From a checkpoint of a small image VQ-VAE.
Model: 48-pixel images, encoder norm layernorm, encoder patch size [2, 2], decoder activation silu.
Training: normuon at rate 0.0046, 8600 steps.
Rows from block 12 of the encoder of a small image VQ-VAE, named by matrix and row number. Rows with one number belong to one neuron. Each number is 128 + 32 x the weight over its row's rms, rounded and kept within 0 to 255. All counts start at 0. Numbers have three digits each. After the name is the row's rms in percent of the matrix's.
After each neuron's rows are labels from the 100 images, of 14848, where the neuron reaches its highest value: "responds to" is what is common among them. Only what is clearly more common there than usual is listed. The data: telescope images of galaxies (Galaxy Zoo DECaLS). In brackets: how many of the 100, against the usual share in percent.
# fc1: MLP up (encoder.blocks.12.mlp.fc1.weight, 1280x320), inputs 160-319
# fc2: MLP down (encoder.blocks.12.mlp.fc2.weight, 320x1280, transposed), outputs 160-319

fc1.91 110:109150166164079142155077127102094149124083162117156098111176183134143133165134090102148070155108117098196163122087145163135104116107097158150068097119160148152139120144146173164114192084181106172117143105162153070089208120101144094122144058112207187187152116158118104143130132123103130097136161121133161129140114113097119164138151131077147072158147141135087116130152118084156170122139130080122100139182180113098151106124123090137106177130119157136140105138078088093150093097128125
fc2.91 078:167071177123159091099083159151107106116101079147132093170152139192138153150112102083151180144127158127137083150114137141086136087154146129057150105116153161112183138132111138155147105147108115134161184150096116174043067125107165106030121102120108102138166095069142092112123217120116132094149150149094137105124208183175137125132080158109062115117180148164188164080163128149132095153102092051151147127117095095143137104072203108155156164157151119120141095136183155095091138143153136
responds to: shape: featured or disk (66 vs 30.5); edge-on disk: no (60 vs 24.7); spiral arms: yes (49 vs 18.8)

fc1.599 109:082119160172148108117089105087158152113110106163087111177154119127022074127180098110136107167100188123100146075143095105122112132114140140105112112158127138131125120143075122135144073099114161157138098158143157098125134110097134172133123134133178103129114086165109101127115101170095097100142092102132164170166178141094118127031084161132139079070130152166151110150156133145185171176122153102149060096133153178091075085172162076193113177124189133134066118109109098084141133148144156
fc2.599 059:145096096119122150132134146105135175124148089101194171129122152064120120134128175088208118140185157087097162132096204132082134161123129132174121106203188206143050140116156126148133155161060131192149139114093168107129166142132192142162099136124178114178110090132137192140133101152131112179107142151146128105175108106083178116126100156065128132172131127153142069160145110143152165100107159078134120157084158124133137160108106120111119121133098135119104161124158107149111083078110136
responds to: shape: featured or disk (64 vs 30.5); edge-on disk: no (50 vs 24.7); spiral arms: yes (44 vs 18.8)

fc1.266 108:100155066169128098166126131141123124145137071114150158147125126177126180098159125155112051176130129128112174217112163112065162146108154111194122093168087131173124112099141141080195125117108123117104126143190139107088168148101138152137148101101190142128121083184135088124098129107110099083140116115194069107153155157091146111103148124081126137124125114046140152204206146167093162194191145113142153130190149141024088078076144146082156131138121080133143160100151105107131127077116135
fc2.266 045:120133137117171146138117180145164112119113091113125128131141195042081107105139145032131110064148069207142154060126185100112149119105129116102082073083196186133127102156061102152123087148177096137117122107142126132097098087114100117115078066069154107169095149067125133089135084134118201136162116150117130134125111138133133112132152151133135138153131111104170084147160076129137133167065164105112133113130097089094103120088169113107137129110150152115072142063150139107134105109158127
responds to: spiral arms: yes (44 vs 18.8)

fc1.681 109:190120091166100149149173055106183109166125136139134117079118108233108168071146136109107152134126131161192129097089098160129120135144143143143140198164103121092077144130134123135137143149108114101128161143120131160106118107149159144103188141105156085134144086124130103161072150134129155192102111131153188134117153145119148132127159169129185137069163069154122102122079137125092142142190209133098119175127154174044159160128092149174177141132156128147195147101120102089155130133181135
fc2.681 032:149089143093097079098077138114095115088148154075154157156130082170120158046076158135131126147125146133108176157142155111095101110098139133206133129111175156099077104091200119117090138098121099081132144133141104140104103114176134128100110161125161167105104093085098134147114185095171088079142145134116151109092143003123138150170160115136179119108158126114116162070109137126102142110138191154177104151098106207188125120131134144141072100132204108205139120128057140094113076089141086
responds to: spiral arms: yes (43 vs 18.8); bulge size: small (29 vs 7.2)

fc1.703 109:118167111110100116154135029156091134083160177168131123116088115101171140132094160127133152179086117127216179123123114086157119122163137143086124056100070158110162138090179078087092118153132164131172138102166112096104099134139096155149141133204133122089100151160126155134194119127171114058120155153079117044067159127116091095094055105123146108144159184088103094108083118141074117154131140125066130058149116181089144155116127124141097163106141172175158099119108139094103098160099111
fc2.703 133:146102186104122160098158151137072118171111129149147130140106102109099134094125141151155082107080137085148051155170110104102130091153120088112099124160113141127112138112158108093100108114166144194133118109082159104132104102131154228160103155117154129129107122136204096143108158094143087129107104157129101096095061133117139155131131163080138131116089153138142045087093096082105105114094157134072118127100122165164115096125179144182126168131104158139118173140119110106151167121077155
responds to: edge-on disk: no (50 vs 24.7); spiral arms: yes (44 vs 18.8)

fc1.756 119:060128132161121138125195108148139109122144108195088114149123123179198129170125195078122139079135130120095102162140144136113146135058158151159107143140172129104133157087143083153122167106058110105112138108155149153160111136129148158124162138123134054154113126213133108167134095122107087140148090132129134124153143129175165146180125099155097166060132078113103180153131140147077103142079121158126166173095148119107119075107097152128071123090118187102163104156167141140114093133190170
fc2.756 149:110099107131125092100099138101105099142101143106128121155147119092053119091207129195112082167146160147083155134122116097047176184114101147160161120097144161160141117131088200126120158105159024104155167079141217125123151100127153142129107201114186094149119176074157087138158140134072078186053199100148115138113088154129152109148132116110111155121065159148096128157166151155148171177119169056156123119169121104095133081101149131148150142151101074026092142103098069154160102055087161
responds to: shape: featured or disk (64 vs 30.5)

fc1.234 114:118114157101088111108090085155121157123131133138082170102143144128144144143119182222189052155162137117104091073144139053121060137111116091130125071132066132113152177122068156157132107110127099114113111111113131143092117162115158197135182120131156116150096121127140170073110142142122148045102081138151110114082110093132095161120143120118180115135101207116141158106149098209177166158142114115117103119153083097112183141158115112135200069104179107136178167126153172052124122113132145
fc2.234 091:126235098099128130098122101124147127152091128089171109135173142154110110162083138137152072156118114113138154130107180138158135112135132110106063155155108134198129120131103074102180131126100129140071096141170101110153157116097124133088172116126153153173145126220130155155209145153064118134098155166123137128140112130134174142104190097111166094118136139194165164141186098133188099137131089129139150113135137147138146133118099089122084147095152081150119136172184036166148130084083100
responds to: shape: featured or disk (70 vs 30.5); edge-on disk: no (66 vs 24.7); spiral arms: yes (59 vs 18.8)

fc1.243 117:100101151116162127131110105094110133137135174134120136104161134136130099123144162120141193121124110127128100147085118118080130133170137082110104104147190131148082154214138012078170148192140189131136147202169092166093105119153120144136152103085104120179136132131149108119103128157108113098133067085128063156101096127103170155173143144106130100126071143160132123147149137102176108135162148098115139136137121099112136152137149162085139109078082190136185094103125147150104084140130103
fc2.243 073:135130123145133125075170174112159053138140105084133122130149193121135063152133139114094117110151127096192105156141146103123075109118182118137133160169172150128103150138115091111129155120070139095071125119141149102135153048131101080113149101193085164130125117078154116154146146071126094132063107155122158094123081079112143146160133136143110191138084076143101160089140155140113075124166097116159084129043124044087164125124082124082104139164140137145120122127128102109137148144122148
responds to: edge-on disk: no (50 vs 24.7); bulge size: small (26 vs 7.2)

fc1.682 109:143184125132083174138125106130183136159105125113155146067143049128083201084060130145119079178138082079176149081096194154145103098121163130112111197129148058063104169153087097107174083146117158148142166114164130074082158105097111178110129106167114164152159047172138132110169149104098133140162164167208096116134102091131100095109112144113169140162111121167166163106111109081141148176109125171134169091129092091143132106155161108119175094103152062143072080139122123127156158088159152
fc2.682 153:162144050104126173169109125132026108098126130086146115118173115137136133084099077104138134098109115122091128118134129115122154125103142135130114153115162093149083134191146141042137092107107116106120100125150159143128184073109155097063158121151156125146104121138041148113134184132200147109110159242189041147167189107108120135097034049176121108181127124101137157113138090100104183110112117170111121190143164117151138101133130154094176108174141135117094116113084120148095116091130093
responds to: spiral arms: yes (40 vs 18.8)

fc1.483 101:166184157136152159144104174130123126133141158156145061113107154169095111095097100146104110125111100158123112162116100125157168121136143157148165103114113120113099131041169150146149098101110201066114165185163157099076194057129209070139129126165102108165153126120112127129100120141124165236157084097148129093128141083164154141115097120140129058174136104110109099138092139121158114140147115171144099116125142144149137149126151084149139129093124108115103142152047101035149143164151150
fc2.483 131:128117106125122135120111146137095113165112090128146082073106120090179143080109095188131135091149134130128156119066123084110122162146102085096166066191067151083181125112129129076121092085165171112107157124169080103132200199085121086085120101158094018073090135130122167157104108114101178185148156073088108125171131160146152118112156085099110081160120121119108158131126133114102137107161144103116135109142108158154160100131103075153133163073096179153121142097140089121117085128100112
responds to: shape: featured or disk (68 vs 30.5); edge-on disk: no (66 vs 24.7); spiral arms: yes (52 vs 18.8)

fc1.389 106:115074111161077122080145115136136085122098113071068180098087105167125105111096128182121137140092114149097098141114144119186166135058117144172082147121076183125137169146106205152110156115128138143126130155140079134138095135109112126141146098185120120123147145132102161131122076127097128117143140175113081115134154158068144092182185126102097145170122121060103113164192125146128116115179129137133074109155137091125118103131154151052132081091146098074141139080101171176113103118131074
fc2.389 108:114124110142207156128117126129149154137102146106154126073181133113125075129093117126125135115116126079100131134157092176109115084109130160157149130079122100143075112171117118143130142111117119146146121112112110095108129117154098174186141126055089116104181131149152114135106102158150074174086085155175170088110077132102092080096122147110149124154126086141132121129046081107116235103095129196166046127173117103111136136117116130140136139149145175108086111178072108099150118066122178
responds to: edge-on disk: no (50 vs 24.7)

fc1.428 106:083155169116133040099154121141096152139177121122154101090100144141056165139169135139109137140185056165087118137140141139117145126190140103108094135120118135101114141178101053070111121104166100118158101143197059123110144178177095099157087122160101136122129136166120121134130120091126112125174136164140074170139139081084114108085182203169140103130110130092086099117145144156173120099169146135163114149108153064074162163138128117111105125077067129107111094115110166139135107131096168
fc2.428 085:110133145126079143118135135127094137127160076127119100190087126127130179137160103178124079174112146143111154089071139093143133087157080141099124114092132087103105130134164165148176163177135089116137171096163102116138114143105152134171122159105147121102160139184139139153101149137140188179139191150077104159138135138110093172119173182083169143136089091181157141126182123085182110120140143174103132127174193135112138108172144110111137162106066144208154073204134080122061154118095159
responds to: shape: featured or disk (68 vs 30.5); edge-on disk: no (59 vs 24.7); spiral arms: yes (49 vs 18.8)

fc1.577 113:131115142129110128159113170129191161129118133115168118111240136106059123179117127157149063105115083108155112115142127130104130161165125100149072132233144118117099096143079119128116123131111166158155127183129099102124126133147094126159104131127157132123000136110143122065103132132147103165066110141131149175121114138047127117122141139147149161140160147146135118164118117131127093139075141087118107156121104100094142111123141117156103097131116078146155089098103100098142142084097145
fc2.577 225:112056120146096153129114078106121157136137148170158136170108137136160133131116133141086110154124119135095097115117146110129113000095098146118111123038122144112148151108055111082147155116111171134152131123142128109130138214103130131133063140038062114138139092096176118115106154092117117120106124137171152165104093129138152050081192103072105088094174220130151127127056074136153137098113119112130166122129107140108152139171159117161136131180129168071129131134132168146188148133182146
responds to: spiral arms: yes (40 vs 18.8)

fc1.55 097:164076141162114094189131135114112142117140129042103167199165163169168132154183173133092128139154141135125181149099189174084199085143115131112118100091130117143135149137162121135155196097144099132205165172140083111121112166075180128097142194136114150120142213129148164084165135114105122117127138164187104118136165097117083088122123140139091123194130094129154101151060090134150141088105140123097099105161144160171136167125125170101081083108182115091170078085151119121131133156129124
fc2.55 165:070135088085116164122122107106153138087120166157099123125124119142110107118127126152114098140177093149120184099149096100110095154153138119126152126142129152159135113164100097196120108143118118162098108146165098150129133122097113139131103140142100095174203153121163110159105141128148106056155128232181179149126060098184108135189066081108151091232112106144180167101169113073136121076162160101129162157118122144143132116139125119189115234082101063113148067088130115185220113109136172
responds to: edge-on disk: no (51 vs 24.7)

fc1.97 097:158133175055160161154150110147090162195119133122088106118133128110159164138146123139160203117138147200078128113128124126120106156140198116115160096167106159109097118088164147085072118155177154167134120115129110154106141105117116156140147122130074091055089115098114139087137133142198105115126119072127103069108137079079190160124161124143100143151120122130114192174075148154214193118133119157089081108174121064197200088146155154226121130130129155151094191118185132111094112172101179
fc2.97 081:130158143158162134124089103109103094152121184179097145151108103102118124088110144106103099165131131160162140119204116167150077115155111077126115093068139087169135033158137178097076139141119202123087167123064149154112129133156088094070140075136109079165161157119085195123171123126112132117099138112116120125067123098134103101095101104146142104163136110165148107172115119157079168127135137138113170143132136119176139125107196166134118166140083108168129154133137088163052168157087151
responds to: shape: featured or disk (63 vs 30.5); edge-on disk: no (55 vs 24.7); spiral arms: yes (45 vs 18.8)

fc1.150 131:098181131199174112112231169132082144131112110096103137108148139138071135099164136120144098153171151113214183129177164103084123122135129119118128121148107163124163130112132124146113207138047128170115092134116127166092105133127125143136131138092126195153135104217186124113153152166070084093107162128100148147089115106151147141120134101144166118126154138152074116098068134096140126123048081148067144140085147166176134132103101161161141144061149098127120112177160141016133133142127139
fc2.150 130:154095171082075142110100119156093100064149111132106067091121179110185148130107135114131125148194088121149136184123158161123121070160125108090134141110093208173122187069101065161122079137173062140113095127111093094127123142185144158098097091132075129147157168123133107089106128099150156140121138111134143108084127134190119154154166125129081139147111152161138159110091171151127133129123124134156119084138138120160156132159158106150181143124164112090140162175118065129182104131119157
responds to: edge-on disk: no (53 vs 24.7); spiral arms: yes (41 vs 18.8)

fc1.624 108:160118136144201135117078145124134159135133124121107088198139129062150120098042122082135139129141139109068107178120158133104153099122165115061075183119087144102159133088115130120117102119171151110180160131123151132107138158145134103126114138157127075179153128110203129086096083157125115110161111130126097148158210129131123053178134137140113183126138130173148000160117139170124129151093092129199134066164124148145151098099127113152209098128145105073127136095103152181094136074121153
fc2.624 119:093175150164110126103151198159072141106144130090167123129152108178131195150061120075098133144141127132102125171146116057094116117099139136078132137150123102101180055130112117152121127116199092113127137056122199156153097112134160092124165089173166138150190126141139176200172085150136117152169120088185117083119169153126113141175136165152116137078172081147134101139156161164086114159189121098069085159101135113134096079151153130144158108118108151130115142127151053132193100109142119
responds to: edge-on disk: no (50 vs 24.7); bar: no (32 vs 12.9)

fc1.392 104:108105140205160102119156132099124124058135115122164128142101153170099179157141064136102156134106148173087161148150093146080148136107090090161134152126133074162170125105103165118107111104155128103076105088141110161135157116202052131046170110078170194123102125144103169097144094098164152058170137130124131126141098208069142155153148179091140077094127185143160100125124133148157136113135165135123095121121126140077049153178134140145150082143106094159103150187106166130147183089126140
fc2.392 107:097163095080151106165116159173183112175081102172116183040132116079117105113095086150122132130136114147178111127135093135149143139142117116130119100150110137184153158182165142133092101166178124132147158151078084100075168160172103054133117102115149141106083188131129161131125092171104075094153073129241098123124139135121099120163169101148164101173093116093133100178158157082103111133096101119137086122104123110087073108193059138119120161183151125118209123116108158090150155101120096
responds to: edge-on disk: no (50 vs 24.7); spiral arms: yes (41 vs 18.8)