From a checkpoint of a small image VQ-VAE: 8600 steps, trained on telescope images of galaxies (Galaxy Zoo DECaLS).
Rows from block 9 of the encoder, named by matrix and row number. Rows with one number belong to one neuron. Each number is 500 + 25 x the weight over its row's rms, rounded and kept within 0 to 999. All counts start at 0. Numbers have three digits each.
# fc1: MLP up (encoder.blocks.9.mlp.fc1.weight, 640x160), inputs 0-159
# fc2: MLP down (encoder.blocks.9.mlp.fc2.weight, 160x640, transposed), outputs 0-159
fc1.193:499474498495562527474474508501490529459503501496523505523472463487453488507513518519483503503481494505489519448490518497502501505480506503459500473521548530498483512520498509520474464456509545462524506492481531482480490459517517469495502499491512513554457480481491529474576506476527494508496511473518495523507529523541515488460486519493475502557483483524505472514501453531463531519473528497497504525461496523539472450566501532505461473523495523483539520515487466487526499500476467
fc1.194:517520483492458527532499555430488549488518555478497486505531456491476513479507484483489482505475473520444476509530523516524490516499477525515479462480533532494506484483489527497470523472542533474475491503491513517456476516509502545476515508486519504526497484512512491467489486464508515507497499509512512497484473474496504498527426509482501538489546490522493510563536500441489558479489500499497521475469505486478528532502508484510523469480457482514532532505542516515543486497470500
fc1.195:515491475477533489509497521469520490509492548516485499482440490502528460494487482490476514508489500522527495489503495546496509520486516499529545476492508477507465497453495512516449473511513516518516488501572465436469482524522538491526447495485451526507508457516487500474539452498506479525480510502449522524509491529516480516508514497534487518458519504485503509553497498517511500467472495473485478531521537547461458527513511533503504505519463483528539489518471492443485500537500487
fc1.196:480492470483465529495542523496506493479545496474487507495505527534468520522508493494511498523522513513513493520538509467488460505490490499490472451471475469490525456495501486482514502505495500522516535505481484536476511492492507511533440520527528518474518507531529495472505438514477502504514512471530508487511507515501520512520469504554606474542522466521492526472518481489442512511515501502513460529454504504500485482493483477512509514540504563499500471508515432481496533511497461
fc1.197:466502480494440511429503519464496484524527512470515492510466483510535511526513488473502517460517497493483498510505525503504528488468540482502499536483512511526464536479500494487500479480466522479512564522515493516503524509516555483506450486485504514478515468500502472473490482502497497496510523546461487555505500456512508521484483544525485487495489509474552512498530530470530479500471530475506465509505507527485521503511496457481537491511431562479509522490479436478531480515537495
fc1.198:514486474497545528446483511514512509503528520504506507547495482480446491496537527483510454520532540491493521441501524496524511501505487483497529496496506532438508515498524526503511528481486492516556514515524515460483452535499498485473487525477497501485543508497478516451516466533506521516541518481484460474430534528488492471508474493506508548511487523511489470500508517449502505521471475508538519457481477459491527508516477472484526488500489515455471518505512499499513496467554538
fc1.199:490501477501510517482499486492517549508550523447519500488521488523517559487489540466468536524482470491508547510534517491511524511505517481507446473515524483573554487533506493473511503512514482492502506478484493501510493513487489543518489502486528543485470475471506515511504487450498482499495516515516501475505485501473491524529497486533493467469468449476543483460461488449448506499522499508509523492437470490507509485449502565501488492511504524499452524493527485496468533502510526
fc1.200:499499475488508523510502469491451459475512518496526490521566544516502501497457527538498467490488519453491567506491505490486507530489486537492480539470503437489491509538518478520497470498480537553492516479481497511427482551523483478546506510507517507513442517453508558508513464518476503499522489488489503509540488504506466470507499491515469519542486486518512509496515481488463486501501484482484483508526520494492490489522543462502468494504460469510482503482525522509500455490517451
fc1.201:530465477497496509506481497473520533501499528496521527501502470473530549485499497529506524517492474511483511485459487477490480485481488501464503529509503509488521530534481481541525487499472524503494507514531458484484517505501508492503502475514543477432504493506516473523501489479459487464489521514470535500526508504454502520479433486512547525505513510500531510465487501506522493486529520518520504508489426518548513538522510543517431489534507497466483526525459433457464480460536481
fc1.202:537476530506488496516525509525497507538484583492481526467492485545457458531469477504490488509564524500517535444505496532510531516521487469527493466509510489487496508505477484505504489496492503497439494508471502504507543464485503532545458497527505543479494458514460498536491477461453542534501455522526485468509490506478496485476511529512517557493483453507474542473492490473501478534542492521489504460512508483513487508506485502519453505502509496478514515512513541465503496498503498
fc1.203:473517528487523474500506475508543494521482486488492472499528487509500489488531527505517480477454544541565505526556516512504490494537476471541514457520500484483504470504509529540524507507520505481525482416487529515498537484477513512463529517519486513487509519461507537516484499507496497467537503478567461490540543495485475535486503521486497448483467497477493491500462476493494495440541516502515495517497506500484436504471521515523491493464455506488493493501499502475535526502477523
fc1.204:528498527500518495543540478486465579473509479501480521493475458491484497497521520513492511475506517506467498496471460462545459522500522484488509489544520527508519520474508489511498501433502524497471520455511529484476469530479485499497490499535478508501567519479482558552457500488474517484521507498507515486493501540549526532503493494514488462532504481511545486465496494510477508534493479491512441486503516478464515493532467487506499537546525457510515513483473510495538485527485493
fc1.205:497424531494477531484502490482527526474482520532475519495488453494473500507487539482510458531544504527499505522523527483513509484543499473486492529519490516462514469495509495472503512496517492486506489539494515485496477524501525517491477489517490487518524519506470510494470513501519484519536473488484526541492515491545473519496521502481496529528455531540499510522555547502535527458486497453506512510523482501500452465505500451506569477498521482504516464509535502442568471491457490
fc1.206:497513495496516516521466477467499515524494492488485504504537428510430482470478498473491519492455518542528509539506551526494496496506499542506533555521526518519502500514447485484505505469515504502473485487486531447489488466480488547479492516530522496535510475496508511474484534551497517501504482522475510481448516516499527516526492503492442503508496469525501522492502465500556466493504522510489492493516505448504473465546494459521523493474459484520513512490501571506515506479524480
fc1.207:526458534485505486486472481431545464506494545474492537491540508495484465467445499487477507544514536464493455487520515485522520482531496509520521427531481474500535476477498478498493497552510503513486483511521483522492489482475514470513528470506481524514503490546475507515480556509472498469498521479487517489505499492491469470507491471497506534523485512476426545517518500490519515444516493528492527487541509490501521499541495475474556508505509506478483479521511499474489543507490493
fc1.208:480507517492480464550494500479507482508496514479482530484542470492487514495504522541501507503498469529492486486531478487517551473511536503515497504509505489481533516509438517520488482517467510483530542489478548455485513526530554480504489501522525513578423520520519488475471514474493503504493449494465508480496466507478486532507503500515510525541535476477539511476520489497540495472499460546491479510518524498507443466510483476511484492465535484505526506526488500454456492532478494
fc1.209:515514499462525493502511451542463497540514566447481494446548452543490539492490488480515498513500518497522506500458479477473508473474528533481510541489516533521519518514467433503535503487486516511474505510506494501505543525542486527501501516507518528487557490515533477505520444477475479511505496526497449541519485488521444491439479526526484495466481509482526499501494519474501514507491537529525508498479500518495486475477493467502459503477516498490469489516532494483508501531492519
fc1.210:544485481501533464537489528461504519473504522476463499482490477474498538477525523482517525555494471450488477490486531502473492473554500474518509445455507487529533455493493529492463480513485486491482522497518491517468535474495541498534516522492514480499468507455523516476527477527529484495481497494563472504486534508522476493472499523579518492517549500467480492497473499509499509538470507448501507520502474487512480511492472530511501480522508505459523531503467482493528538476491527
fc1.211:501480531494497478489492511490502553501494502470457508493450460473497524481506479480499501504486462494505510510594508475549521503532488548488526502519522493481483517520473475530509507527474523527492496497464509494465462498530476466455520521474540485481468481521531543506480461502480530483478521521521502520502511537509505533479473535486489509520503485538538473519484530523452507465527506518449485484490528485462494486457476533525462469479474494515502498502488490513502501531566473
fc1.212:514512478497480498496486549462499478473534550494527486507567508513487489505533492509519487474496489489488538523525489488424485452523476460539506516499509492496515459498466521540544487526503544482515543493468515533520470466525493509460475498524555533493521469477472533505486555475520503512489481500510486479477506467487522503522451486440530517533496519509499476497506473489524510476458514470472507496504498476516500477513478489523511482533489447497507517541497511503516457467500482
fc2.193:506483504575490491520504486511498551523522490446498510491491474474484515531509494583489506517491463555501506497477517493474486473504517530499484461484490485525514499492495513490507483503490516490505542530485486473502500461582513493523507468531496480497432485511496557549518499517514492501503476451517469507499495512472477534494501503462531474502462492504520521524499470506488469489434517481511499487504524532546501515515492500473469486468510499537511497535484500541473485455526479
fc2.194:539477498546514507482499538539502507525511537516502556512521486449494509517475509519529465469463505517518526471490496497499526473505518493531507509515478524496503470472497493513453519456461519481490544505430509501496494510527516555488481527507494494459506539490462543513499431430500468462532502471494524494495527476517505496486529536514503531487495493521517484493499500444499488514497453511512520519525474469501506507489477479498465528544511491511539494505464526470484480496519453
fc2.195:502472521485488559501502459455488470530500456498511506549476538505555485514508499498452536500530493522500507500503501480509532552527478525517496467507456488508533514506478536509531490470505481498491531507457482524508478519516499481475507459439525510513494457507524486471475485509483542502499506485528530509520461485488518506485484463464539481470467527508476554524528485489512482564529483486491483490553459480488508485472478509462513485479524533527496460489524540491490498512494518
fc2.196:484516508516508572501522495501553486536449490446486510471508477533493533503518487508444503499485466501513491556490470502501496440474491463473517500526541489472527493511514491533443495486509512518463523496500524477470488536518509506459511498510506495520533489510472505495503458569499496437520496528516520506511495483508508531546489501508471541516505478512448498515492512529498440525471484549474520513466509536510465478514495473492483516475525492523476483499482523495511480523492487
fc2.197:461526488561544485517496489500519484527479525523512516520461542498520538516479487497480516489522489479501510501527472491510502476487551489499516451446513499496522474521454496500489481529514463484497499512520471529515558492503513464538504490479526457511488502462480501508483501519475469525499483492466483516451481525527474498501509493506488493520500525517577544555530488507466482507500475471463519466500463507524552526454472466465481483541514492509505547499465509518505484507521475
fc2.198:538466496493478523528480479488525511492515545483501512484503441496544521481486483522496521509518494520525518491510511514507504497528558486506458508503525522453498527522468532461511527477515505484450505506455456501499533476489514512469525541504514483512479465495520517464475498525514507530562507472511521471465497530463520482514472437505575537468446486535482484505503519499488499535471483481509501495510486459472500507516488489536491483469478481516533480488466531516468512499544493
fc2.199:477532512488502523502453481480494496437507500487508511545499516523514499510489495493546519507501477476462502472474435477462517502480484519519459508512516514485503505514458472527507512487505491510513472448497489454475525515439477474474502526534514507522498520529528536478513481437542486494506524525521519497484542457468544472500531534484544478534494499513531470480491519488501490516495516449483516501502538501540495544491554533527511488512507487456510507515493474510537484510511452
fc2.200:509463498482516499494525541514504522498485505500514513494499506516492506541507478488506499556547496487528510457504508502513479513506480504512514448511509509455495474487495507488479485494502477493464457548501477472484486463480560458501540504454531485521535478526569491509481509483476523485514538531526518500505480482519470436485502517506517487529492509513476532494528490469489523507523490478477484593514541524527470446491496505460532539487480482500504485503537480485475466500496453
fc2.201:483477493484543490486522490534482524499494511508500470523486510473489509521466491470502497527486464498487501504467547468500557514484529508534454472488543528506501448518496474543496494521486475501508506478489524477496511518517515534553502486491523517519531464484467536502500510501515488486511469442520492512480523519462495486517469435530462481549463527509488519513522482475486504535522453529446492503478513534483503523539473517519489494499472487533508458546480531435527514519496480
fc2.202:521490484494514522497509466517522525474526486504505517544517498528502519529524556473512503478541544517477477464510465487501485487499448504481532495515528511462485509516478508508515476485517454478517495479491526481511504486527479487518495500449509571534506525469533489489518468533525503535512473472460483496504435498531501486526529466493505510500519474477494490526506498545526529530504489514457482480480536509456476506487529490497497487444445493462493553467499523526559468506498493
fc2.203:453481500447517505543507500499495493490508484502523480508515462507543502494491523495491482510518503461490489520524503532467501495497490489520500504487582511539458512516539464462497488499512448483506514497485523517491527478473531525466513490498446468513478493464497497491503504505535542521529518524460491468504511475522532464503494520541522549523458477536506485484499521476461493503486483461466527507467493477511536545509502538539548513502525554525492451512496462485470470471504479
fc2.204:501480483479540468489454575513516472449503512540524472505531519499507479553530509512511502521495478515506482537499520507503496478507440516497502475520507473509515474494515473466488505498545487497474495525482511443517531501484531502520483503502528490454469486496546464501472455479469521533533501533527492484506526475456465529523498500469470536522492475493521466517446509497492476542469501528485527513492504538470503489476460506508519543520518524464513526477531467529475527495492501
fc2.205:525528486495520520508495491525506516514541487540514504539485448510534527502481546509498483520487517534445527484458534517508549457478481508503497515513468535493538500471511533487490460483525485483508518483523500516511464496520534460507458464493483544515484521517539529497444493485541485487488485504548500480496458486506504466519493462456440521472484490521482479534488549502456503526481487495527503477516522509474530503532506507488470474452496472490493496521527509496537484473466473
fc2.206:497498479506492517503514528488516504513518500502531527432502473468505514513474487500478472513494487534500511445479479533475522495519507506509510462514471505522518477499527479482455497494515462504494518524511522506516476516563502501507529509500506520493480511482422513481499483525492500442466540455494517488490532485479475488466513501530486485503517545504502518540502520515544525542469442458515514474504562501525447530479515491500487456472463500513493443539531500528543518514502487
fc2.207:486511486529521504461508521474487461479509452448489480450470470542499517527528498492464543515483526494499522482457487448505504518487557482483505523512516490476547473517463514511497523500507485524492460516507459521492511502534511504489475467485495484488466488519536501476513500534474494521536505531471453520521496494521503522497500448516518569545550487528485531505536513507525501510523512515448468476444480476494513548520508517478478514489516525466478507528507496510471528492506491
fc2.208:461529498507534508489522523511559490494480471516482501512522508499490502556440528464489459532484467459525498495518524506520483502538464471463494503457512497470523539518496461502467522512503465497521512503512468477499492483512491483505530516475506499477502477509506531515499535550532499479529505544539498555435480492456483510490487473487554550481451480472522491540480463508457497483510513486511497517508495506480450529483531532503488513476534513485500494530524497473495488537513481
fc2.209:485489492488489529488534496503520536512512471521481528511506467489543511493466499532498522533559519451532525489518490497516510493516473498460515435514511518504520497495490530478502505524503468481503503500487476491522522469485478463538513501473504535542479534463465481475555508470505498540463512523493485513507479482534490527476511483468455518491528522488510495495461536551485508499492486509500511502530487440505476505497488507538529445546448427483522487465490476531530521490484498
fc2.210:520505496455495512507491514484513501505470520510492524485489498519504527553514528506480475506507469534510536504493528520450525491500464518488482488514478494530470494516513513494494482464497428474530493511466450507484501505472487475503475512496495513483491430513501527517552562515526494551496483547465505494492513522482486508503539456466486478511504531517471480519531476481481511482499500527487456494514495569516517545480490587502553488475504514486492461490486503471487512462494504
fc2.211:446472514501463482537504479459525523521505493481508516501498486493476506501482482451519500508466503500512531445520513545451552465462497485524483560480532531512527448512488526515475493496506548568542501497478491486510516491531478529462527421479474469519456479517523507525527455486527525491550504488489499485488503488511526523493486473522494478492482505524482488505518478525491473490529489526487487506506505515485476503500498517479525514511469548529453534482486517514502514515482483
fc2.212:533521478519498473499507499461534454523500509475507510496508522538439480507531479500483486513513503485521461473505512483486485569504499497497514503525559494512477502519503506514514504451514452512484480463550473541523505518521517535493485533524456455522478477483521480500511481492489523492507482540519548500483509494491526481501526497528556494473493505510497460503488495502479469519519490508492509434447502460531554523522468484469482471533468502517510504524453479455486518491510540